Rows from block 2 of a small image classifier, named by matrix and row number. Rows with one number belong to one neuron. Each number is 128 + 32 x the weight over its row's rms, rounded and kept within 0 to 255. All counts start at 0. Numbers have three digits each.
Before each neuron's rows are labels from the 100 images, of 14848, where the neuron reaches its highest value: "colour at peak" is the nearest of a few named colours to the mean colour under the peak; "strongest on" is what is common among them. Only what is clearly more common there than usual is listed. The data: capsule endoscopy frames (Kvasir-Capsule). In brackets: how many of the 100, against the usual share in percent.
# fc1: MLP up (model.blocks.2.mlp.fc1.weight, 768x192), inputs 128-191
# fc2: MLP down (model.blocks.2.mlp.fc2.weight, 192x768, transposed), outputs 128-191

colour at peak: pink (48 vs 0.7); yellow (33 vs 0.2)
strongest on: finding: pylorus (48 vs 3.4)
fc1.210:054180110145126145066122103145179105194070133132146099149122084108153124193073133133160151117126142141084000154102190142154163163126135140101159151142092136080112151150107098113117104095112148
fc2.210:176151121147114133211141100135134143097164144140138138103147137152153139121140127168153164164046112108163000151140129108248163068118171158100095139116130148118139098140132130115127140162129156

colour at peak: orange (40 vs 13.6)
strongest on: finding: angiectasia (27 vs 1.9)
fc1.155:088074082121100125103168160182131131167150116130144156159063104169106119065127122130070090083089087126130098127138074138161111117148137122123167110148182115118118122114121162126097159097088128
fc2.155:159174170147128133111141136116093157110099163121068132096113200145133097181154085150122140121183206119158146142105117066103193169160113114090151161162102081117098155094142070097120083166117146

colour at peak: yellow (52 vs 0.2); orange (37 vs 13.6)
strongest on: finding: foreign body (41 vs 1.6)
fc1.249:108136162155060086125096133120157120163071137192163096122128140155153176100069115161140160133128074052051099148104119088134140154194114102127119140122125106143164156150137145131122091128162141
fc2.249:116120121129175216129110099131131153128155185128138129123101132134125088135086151154124155075055146132101157111123122147132129188093104156172142133150114164135137127153095074099160117141073109

colour at peak: orange (36 vs 13.6)
strongest on: finding: ileocecal valve (82 vs 8.8)
fc1.244:057104126105107152173158049101108126137154148105106128106119151180080145144171114083137110142095143183059157145136111127114179146187169074123131057173131078135057102128165149164125101113107162
fc2.244:198143146149110122209123157079134144138141165112191128173142111083076101103091129107128087078106150051146131090105192158143092085152112108142117149119153123121187153090096133128104184165145118

colour at peak: orange (49 vs 13.6)
strongest on: finding: ileocecal valve (30 vs 8.8)
fc1.467:165103128083166175112074148139089116108140132169143132129148141225136148184090136100069103113100087103187173127112174173115114100110124133117121072160165099104126100140145084150162127139125173
fc2.467:137127123180105121149173153067113105107104094110132171114123106075152116092133139139130087094154098094034110128111047139126118166110116145179133192108104117178090148159118112162110159058099116

colour at peak: orange (33 vs 13.6)
strongest on: finding: ileocecal valve (35 vs 8.8)
fc1.447:113178142142138117137148163093086091054094148139081104144029129183159134163086160138118173125178121143177126104137165101133128127149183098129125077105229090056124107124132114103118106121119098
fc2.447:106211139132150141086084126081168118196107104126150150109178140121087151198100109136181146189083140149032081163150108125126133137094156118093115085142061112145098126135106101130095120114151132

colour at peak: pink (63 vs 0.7)
strongest on: finding: pylorus (44 vs 3.4); finding: foreign body (25 vs 1.6)
fc1.93:161136140159119160104091051122121139102196155161160115145151121146180112154016125148128223072138095173176114074094177100051169144115098117131153147133088141127098122126089089115119118138136143
fc2.93:103180099114154116140115145162097104144118127121109140121084172156088123150148063199097168122076134141112095123108146144142116150194144136118089075168144118150102152092128152156010145114121088

colour at peak: pink (64 vs 0.7)
strongest on: finding: pylorus (55 vs 3.4)
fc1.498:089197146125154136091129074157159067126152140108151118163126115063116136175129137153148167125143129147123000108069091124170113144131110111115192116107128094089128122179135081104163134097113166
fc2.498:185127079129087150214143100145120173126160149144148124100142103172161149117093110145139083123105131083124000157151135129208147144118189188131085126118139106105114118166136105118118116111171135

colour at peak: orange (41 vs 13.6)
strongest on: finding: ileocecal valve (77 vs 8.8)
fc1.635:138107110117146095104090130104109113104143186091086096117144169100133067091047122094127164136177109096076148042141117157065162143145178166150140112155153134101132087144139145131079153116125108
fc2.635:064147114126085120142131155163136066122104102143117112182163173137098173146188127098106125169114142155129142094113185122115128113147096140101124105150129090094178123112065181120091171142208126

colour at peak: pink (70 vs 0.7)
strongest on: finding: pylorus (56 vs 3.4)
fc1.340:090092094150103108098156132102132069174167189174112143101181173149154161171037180104099145109126130107123110098099158122129136177090175101093110148155147081099120105123179112088134131140101178
fc2.340:111183165110134157116112149097118146147075166112133149144100103117141143131119123122149092129115050106034136135146138056120146143119074152199102167112110146116131139062114102102115077108053137

colour at peak: grey (80 vs 9.4)
strongest on: finding: pylorus (28 vs 3.4)
fc1.363:154118111088090140123114106143133103150104194092135161171132195150132125110135117123127114089186124120087125141127114116147125111146165127128124176136105127181141138078093085152104146115157163
fc2.363:115132140149141106146164152170101124059154152074088086148086127140152144133113133219138169102137182120195103154162106174053083131095110111176104126154136097131112138032105075138142128107108193

colour at peak: orange (38 vs 13.6)
strongest on: finding: angiectasia (59 vs 1.9)
fc1.413:133116123163120069135075157085094167129194137132072153077124133150211095183154059187143091140114137107131150101140101085043117109148140157144134134096109128106120132147137122123142122132160117
fc2.413:139193129126193159124208084117119113065112140165128150132123077118090093059097092124128160114129093056090172121137158124177144131127094119112133107128098124115108149162131118150107117137146132

colour at peak: pink (51 vs 0.7)
strongest on: finding: pylorus (56 vs 3.4)
fc1.489:127118130190083172149137108076130149130093109124085074150119182097077149173158139157092109139118129084088120135136110090134132169137094078123047103159093143111096109159169144113145105124115080
fc2.489:149101116100168101116205117117161154130129132137124143097126078093094137044097164166104120077115117094124181080150099128103133138078117098157091143170147138150133103102080163148110152202104116

colour at peak: orange (76 vs 13.6)
strongest on: finding: ileocecal valve (35 vs 8.8)
fc1.587:149060158113074119149121146091110137145137139094109157103150112121092130117023130072126098103131115079064193117116126112152127087173140163143166078095147196135130120132131153142139166139104190
fc2.587:116112134119113164141135180121130096121149132195100111138139099066157095150097121119192188090118139132086107131106108138180104180161108132123137134152115107140111152158146158110160133136103097

colour at peak: pink (41 vs 0.7)
strongest on: finding: pylorus (28 vs 3.4)
fc1.9:092131108154131149122131169055107139117152112119147100107183147119163165186100127092173077070110127115094114097058191093148164168091127101109183147159096104178102095065131160096117142156104115
fc2.9:129109176154125119143180085099081110139129153132119153111070115140090100111111141128096151125136067119131136118106100140125123105143140132161096179135064144078126213168119102115090161034136140

colour at peak: grey (39 vs 9.4); pink (28 vs 0.7)
strongest on: finding: pylorus (33 vs 3.4)
fc1.289:107181080067121106130174075131120076120127135109178138141131130113079080173150138161051160126126091094133127077088078102134084169125126098141141158123115152103090104179093137135143172113102125
fc2.289:132120097147150116159122117087096182140173112189136066141124105174139156136092131131137082091064144098118039145109100132128148117222073126142119088149165111094132151149102180099134133146154132

colour at peak: black (33 vs 5.4); grey (28 vs 9.4)
strongest on: finding: ileocecal valve (37 vs 8.8); finding: blood fresh (30 vs 0.9)
fc1.588:126121107114184134089148129136144077178130126089150135139198108148111148168170127124171115096139073066120184139101231142096113200126174139158053116102086118138118116135151107089105142121135126
fc2.588:171121126127080114108161137096089108121143085131132161147132177134105120114108150158156137166074118179135114124101068151112174124148125140141171130191124135151125106128104100121148127136150114

colour at peak: pink (56 vs 0.7)
strongest on: finding: pylorus (54 vs 3.4); finding: foreign body (34 vs 1.6)
fc1.733:126112149117103194092156115107109131129135130082228147159200168134115127146157148119149161120107149162084067044084123112087117160136113122130223154118064146103121120119114099047139100127111126
fc2.733:127196079128152185160122108077117133119103153163123077107052106125125088137102098170103145127060112108144071140117184183188156123179142174130107075116125127138169149109151119150053116140079097

colour at peak: pink (38 vs 0.7)
strongest on: finding: ileocecal valve (38 vs 8.8); finding: pylorus (31 vs 3.4)
fc1.297:055130173175114167129107143061143126093123133106157106122147121162050162139151089091145134121084138121128112122146087188143132146143122162064163117110163094172110099091094171163072139150158151
fc2.297:162143168135117166127094120143125130095122174087050132137098143075149128147165112110117118154115178150155160112153169051108091043114084111127127170133162165104158160059195117092122137106138149

colour at peak: pink (36 vs 0.7)
strongest on: finding: pylorus (51 vs 3.4)
fc1.674:091173098138129172066130127074152110131114127121170060115164203163121150141184093138173134139131121068076080118164080068102103169116102127124115069132129156102094151180126142146110114180172116
fc2.674:121094124094102116182104174145152110122105082112100114144115109099179197097116156117104128114117181132175160148080089101131126152082120083192139121131108150058182058102113153132088175128107120

colour at peak: pink (27 vs 0.7)
strongest on: finding: pylorus (37 vs 3.4)
fc1.95:126145185183102123101046132077120139112151136106197158129177093190149148145112108132106090128146128116041116125095078166170138210106104151089170142108148147116149105149107175157171152151149120
fc2.95:146120096121071132139163125136103063105105134116040107151135140128097073082153103128106168159129115125168163122171104092080163070093142173158113175092125111125173160125099139144119119079114131

colour at peak: orange (49 vs 13.6)
strongest on: finding: reduced mucosal view (26 vs 6.2)
fc1.357:131141185115127161136121159172183141106139141152129113136174125135139113050121129121152197097110040150130132109137135127123194146122113154124178106106077073144072122077117118078067125094128133
fc2.357:109153130091164156184111124173148099157115132096076111142120122115147126151127138116093117148133198168172123069121195111117086122193085120115124125137136178089124150096106086165115143075133128

colour at peak: orange (38 vs 13.6)
strongest on: finding: angiectasia (25 vs 1.9)
fc1.397:096141155096095107098156104125108144168114196155098247156124114123161107123163101144091141137107100120096141114115171127169165120069137152100060123064139108135110133150117153091126117157111189
fc2.397:151170076167087117187109087140128154086125106072092093136169094112106150098160115070121104112098145085150100146180115113116143115159074091175111104121085149162119167115176062073105129139134113

colour at peak: black (62 vs 5.4)
strongest on: finding: ileocecal valve (30 vs 8.8)
fc1.290:144116126111120164161196107213117133100105117056101132108158160121092135131149159104079102158135160112136116187024109164121061135107114117109125127094079185152087096159123146143063097079090145
fc2.290:131143147116190176144142192087089203174169085192146099130159115101151119159112083144119121094157087143134148008153181174146161101118160129159104151150060097140224145087149101141147166146149135

colour at peak: grey (27 vs 9.4)
strongest on: finding: ileocecal valve (28 vs 8.8)
fc1.400:118151139151115129172183130124125093177141111165064168155110134160146088114147082116083173065109143131148167168180094167141124090144141106167166122185207084173088136159132104075119085160119072
fc2.400:164095137132137112084150213158128164121105132128106099117138109102047152060172148114116050130166173167124106118135140165101081163129118149063060132098065154153163161059162134137145137156048151

colour at peak: grey (80 vs 9.4)
strongest on: finding: ileocecal valve (38 vs 8.8)
fc1.730:171116125116139095168097155138134140171060098145140152087140128146115083076118123073132152140168157148152144137133135157160123076164144162129127165135144144163099105149136165198140151113108146
fc2.730:091126108162116113115170178119154091164233150149115076110117172125157140125074191148100039101111105121161119129122097120125117196107136116130097158129101085084184135117104103109171066151111154

colour at peak: orange (48 vs 13.6)
strongest on: finding: ileocecal valve (51 vs 8.8)
fc1.64:135099127150108117114101110164129098068109133128081161091184140122117111177110111110127138159164149165158117143152142157145123107119169130136134139134165147104150149148119155143101151084141135
fc2.64:140097125151128188126165145113122097171133106117136098191134142185155173123152148087113124156086087134112135115143059134112171107051147078100131151086168132139165157124093101074209186166151122

colour at peak: orange (36 vs 13.6)
strongest on: finding: ileocecal valve (47 vs 8.8)
fc1.306:141150096156132127110105137146161156213160126175148150165126124091082035071157130103119128107189123107169135138140142132148220087162122151158104112101182163083116086118143131119151075112129118
fc2.306:136061102174177118075138215143091135103129126130133082108124112138233149154067140163125089128088120141179171154197114069126130152150144108106167194117148128094102159100165154117102129134103146

colour at peak: pink (84 vs 0.7)
strongest on: finding: pylorus (64 vs 3.4)
fc1.366:050180124158114118105141131118093134177129110121167174120133160123117119163072114140133175079100072097113079165119086132135116098121097068150120164097215107096109145124124099137121132157133158
fc2.366:111107085184146132138109131121080089143141112141114110068127046162127139141080089119167137103059097144140148062159162121206169163125081103118123094188100163152108127076144186118123143088165112

colour at peak: pink (58 vs 0.7)
strongest on: finding: pylorus (40 vs 3.4)
fc1.354:165143151131122096115110147114157157190104165201107069118163163098125153156050174120133142096132124115137122160074091116072148194119156129179111180112083131110150079133112091120160093139127121
fc2.354:140112173077122168092142123128129168108159167049122149071033092179111133154122105144122117106097066146109121115082096152102152198114127080182120119200120138117132151115141100062059142074120112

colour at peak: pink (78 vs 0.7)
strongest on: finding: ileocecal valve (44 vs 8.8); finding: blood fresh (27 vs 0.9)
fc1.756:144154132123103128119110148123101091157134118140206101127154175124114087165227100067098070129098105087075171122104090168140150163113135196109168154150136114123068145097105175136092115113124142
fc2.756:144125184166149106116134086110145156079076085105133134097146123114129157076094149139066126137146170154105093135057167162090080118151130110111098088143142156105134147108185168151214156147150139

colour at peak: orange (55 vs 13.6)
strongest on: finding: ileocecal valve (42 vs 8.8)
fc1.705:162116134117120107156140129092145137172128155166155133180060131107130135105127102088142097113077050115188089108154142125135145176200143157139133088125092030084134054130123102118136126118151156
fc2.705:094105142091075056125147161171130138095138133087129124078190123088101110175137161130116129157154227166102154111129088180079119117154100100134147097156130132141173121142118136109119089133142163

colour at peak: orange (47 vs 13.6)
strongest on: finding: foreign body (25 vs 1.6)
fc1.399:053133141116142137093101087101175091149068095085130106146129038210104085102079083087141121146119186156079050121158117166155185152129140160130146140110110209130124108107132111123145151082095142
fc2.399:158098153123087084147135134134096125087137184130118132117139157125128124171226142159142170177073117141174091160116072105138123073100140137128145143131134079170137138116141123142159110136133134

colour at peak: yellow (42 vs 0.2)
strongest on: finding: ileocecal valve (32 vs 8.8)
fc1.233:171148129114147098180128080130177125161152090121138140212119053113098150143078123158111167076153087099156119104106123114141102130093127108123130152053153137112125117134133126097131093087085149
fc2.233:113107168106112175112136112181176129085097140094113084116158143126110172142150129127100170148054152049100115131134117117113114176141116127113145100146142091149111080091151095129048161095213117

colour at peak: grey (30 vs 9.4)
strongest on: finding: pylorus (34 vs 3.4)
fc1.615:122163143165111135086125120156102153130174215129112151144105121166120120075184150140107177131132112091178034137116130107166135139128104093103133153158187142092159070161131150182125142096106126
fc2.615:107130064185108142153090147184211135122114110115123090131125113115059146183127115162176096147163199137157171172119122178082112156163189120151153126073158169117090054120143086100152089194091147

colour at peak: pink (28 vs 0.7)
strongest on: finding: pylorus (32 vs 3.4)
fc1.649:088163114142091103072112112103145096146126091183154119136100148120120108138022113119145125148115111137123020138085132133109166120136149114142131086075112138111099179106122109124101141150108135
fc2.649:161158126140134109147142120127104129110187106090169128102144146164165143097130117152151131104091120116119050075151182144221171134197126131076141135121117159164120088102143180121133139108147153

colour at peak: orange (50 vs 13.6)
strongest on: finding: angiectasia (47 vs 1.9); finding: ulcer (25 vs 1.6)
fc1.580:195156165103136081126143113140164126099198104143098155144067154129163100050181108127093139138146159083127141131132080120094103150117131128090159136060140097102143139135081152138094090145118165
fc2.580:151128140118091134134140160131151074042142159123192105137124132184076175023129133158103130081148134189128152185117123123139161166154117134086117142133140112171121105108157122134134089153117171

colour at peak: grey (27 vs 9.4)
strongest on: finding: pylorus (46 vs 3.4)
fc1.648:139112171127158140124093150191208129095120173128179109171122153191155120109196145156117110140095110058090101130152125092070120092196103098159150150119173049163083120059151106139088139078149141
fc2.648:166194105143128111124100166103117138077152105087061104089107153116153052135123102147116104110176148190217123134129085141076112142089166136094082176149125169089136131144094143157155135143122137

colour at peak: orange (35 vs 13.6)
strongest on: finding: reduced mucosal view (25 vs 6.2)
fc1.612:090135102146106130149120195139108120117067147159142161107061073171106142138089136121107151126117128161169108165106127195142149098112149123096145090106102119131143112138124107138159152108123198
fc2.612:129107104170154123130112118128170165121107140089140167183113087156095139065165153081190143114102114084133188105126207102174165129121137108123188147158122091135133069154121163129162166127126175

colour at peak: yellow (52 vs 0.2)
strongest on: finding: foreign body (48 vs 1.6)
fc1.262:105172145130113151141093108134090127163133132165213105085174126125100152175136101116123107151148131089031127071094109080088105175096143132145126118150123158129165183169147125113108150121131078
fc2.262:079101130129099148171113094165108130106105091151069120088047131094154116114105136120124165102100146173153169161136093157159165048180099170186142170108104140151173146115121120137079127133115156

colour at peak: pink (36 vs 0.7); grey (29 vs 9.4)
strongest on: finding: pylorus (29 vs 3.4)
fc1.497:134215149093160179120114122116168145089177160132158110136159174097040110154160148135136162148178124122147133118114111146077116156083113141137135155084103095071106118134100141138138109135139172
fc2.497:081109161080136130088119125121138184172139125109137138091076121159165170104107097122117107069044121118121085117118159175117124124188151112146144106166127204149092155151148161117090087080149072

colour at peak: orange (37 vs 13.6)
strongest on: finding: angiectasia (53 vs 1.9)
fc1.99:102221103182157105100142141088100161111168109139085106089129117114185144124121063195140134151150150081121131090173102123173108131121111114169117193105111144088132115172080102112107061168182130
fc2.99:126166171081124170112164107153114158075124181148120084154110101169115141027091081131168136072173073087103119187152154140200181143097129134097143119217120073135136164140136170131135083116144138

colour at peak: black (46 vs 5.4)
strongest on: finding: ileocecal valve (37 vs 8.8)
fc1.137:113125114058130112075112135117119119149102141141152125104127090148168115141114115135152138130219122083139134101154149169093062118122110117137144185140145103153160153194096157153091150128111172
fc2.137:137129127144145122004197084137117118147125074150155082075086160125120178138169164102121137061195106148122086194096180096156095165204149119136088105141097147121187110118141134118185158167101060

colour at peak: grey (67 vs 9.4)
strongest on: finding: pylorus (25 vs 3.4)
fc1.764:165149121101144105088065098151190091129138113107113134120194213173139165148139112116137086140118138078136182141147122140061103136154174139101107169153070132153127119097182119149114147116119076
fc2.764:141148089130168125067094169087046108148152114103107102109050120110113131094146211100135147137120097123102078109151117131134092124122076138183154136165139164121194153096067108088181156128155149

colour at peak: pink (54 vs 0.7); grey (36 vs 9.4)
strongest on: finding: pylorus (52 vs 3.4)
fc1.315:091147115145138123080107186130121146089111194150128114112116169074139148094106171157215147149124052113089052083102114155162150146173092170158082165096145139177075150155136130148106159141160124
fc2.315:135086148157159139124169115131115175089196070137066180096152115154120157089153099139099102074146165098173175156125070111124150126110161135128142133108159068126074123161123186121124095155169116

colour at peak: orange (32 vs 13.6)
strongest on: finding: reduced mucosal view (38 vs 6.2); finding: ileocecal valve (28 vs 8.8)
fc1.294:156100123150080066186096146065113075103089075142153116128132119112083096125151145143080133189095129133128158100152119119087161125162146095106230113128104111120144155099075131151102150121130135
fc2.294:149171182131139122092143144100142147104140160082133183135159160129158066127116129159101163159141107114142135079114138164158080139106073141148017081137111139179205102128130105090153106125145162

colour at peak: pink (40 vs 0.7); white (31 vs 0)
strongest on: finding: pylorus (27 vs 3.4)
fc1.207:163104117056166201102090144112123123124069091114182094166123171109124143143189093120147127129123118060187101080098115151098152172166140056147089141083149138096047150101113107160147113144113155
fc2.207:085099108109163111130133070155107148117117166100137132154166136149123124126075145185141188090101167150140180143139175138128073181111080140126107163169120074102186146101117214120132119143134141

colour at peak: orange (59 vs 13.6)
strongest on: finding: angiectasia (51 vs 1.9); finding: ulcer (36 vs 1.6)
fc1.78:186107146116134090137158127105150156134153134094089133122057190145144079085121053146102134153125092078130190125176086137117115201065129157095148105148208158101134116125187132132103090150143171
fc2.78:164165150121121131137136134067098095092153095150174112175167136144124113054158169101153135153232159168097140126105078115137153088140084143106138120163122107100183158112063091124093103155128185

colour at peak: orange (40 vs 13.6); yellow (39 vs 0.2)
strongest on: finding: ileocecal valve (54 vs 8.8)
fc1.526:142136094114155147130129130127128116071138122134136101187075047115168098103088166110125095090117136109154098058143116130107153133074147141124166078127156134160137110178123103102124158086138162
fc2.526:066171098136092167143133116130146064137079165132134121166137128176125118194128067130164095131117113155057100105128091105138105156089153085118106135131134126156152079066144126114060087113147107

colour at peak: pink (34 vs 0.7); yellow (28 vs 0.2)
strongest on: finding: lymphangiectasia (25 vs 1.3)
fc1.337:048093163073094143136107083072110175125104156095133190137093192092126178137114140072141170109162153089188148139082145170132138108093106175088120178161130135097151173135116119095154161088116157
fc2.337:150104128147122092149164199129085123114153141151124103138171047145143113133147133134116101114124120177016169114160178091145099123138109101174175112095160092157120149051105124179136114143135108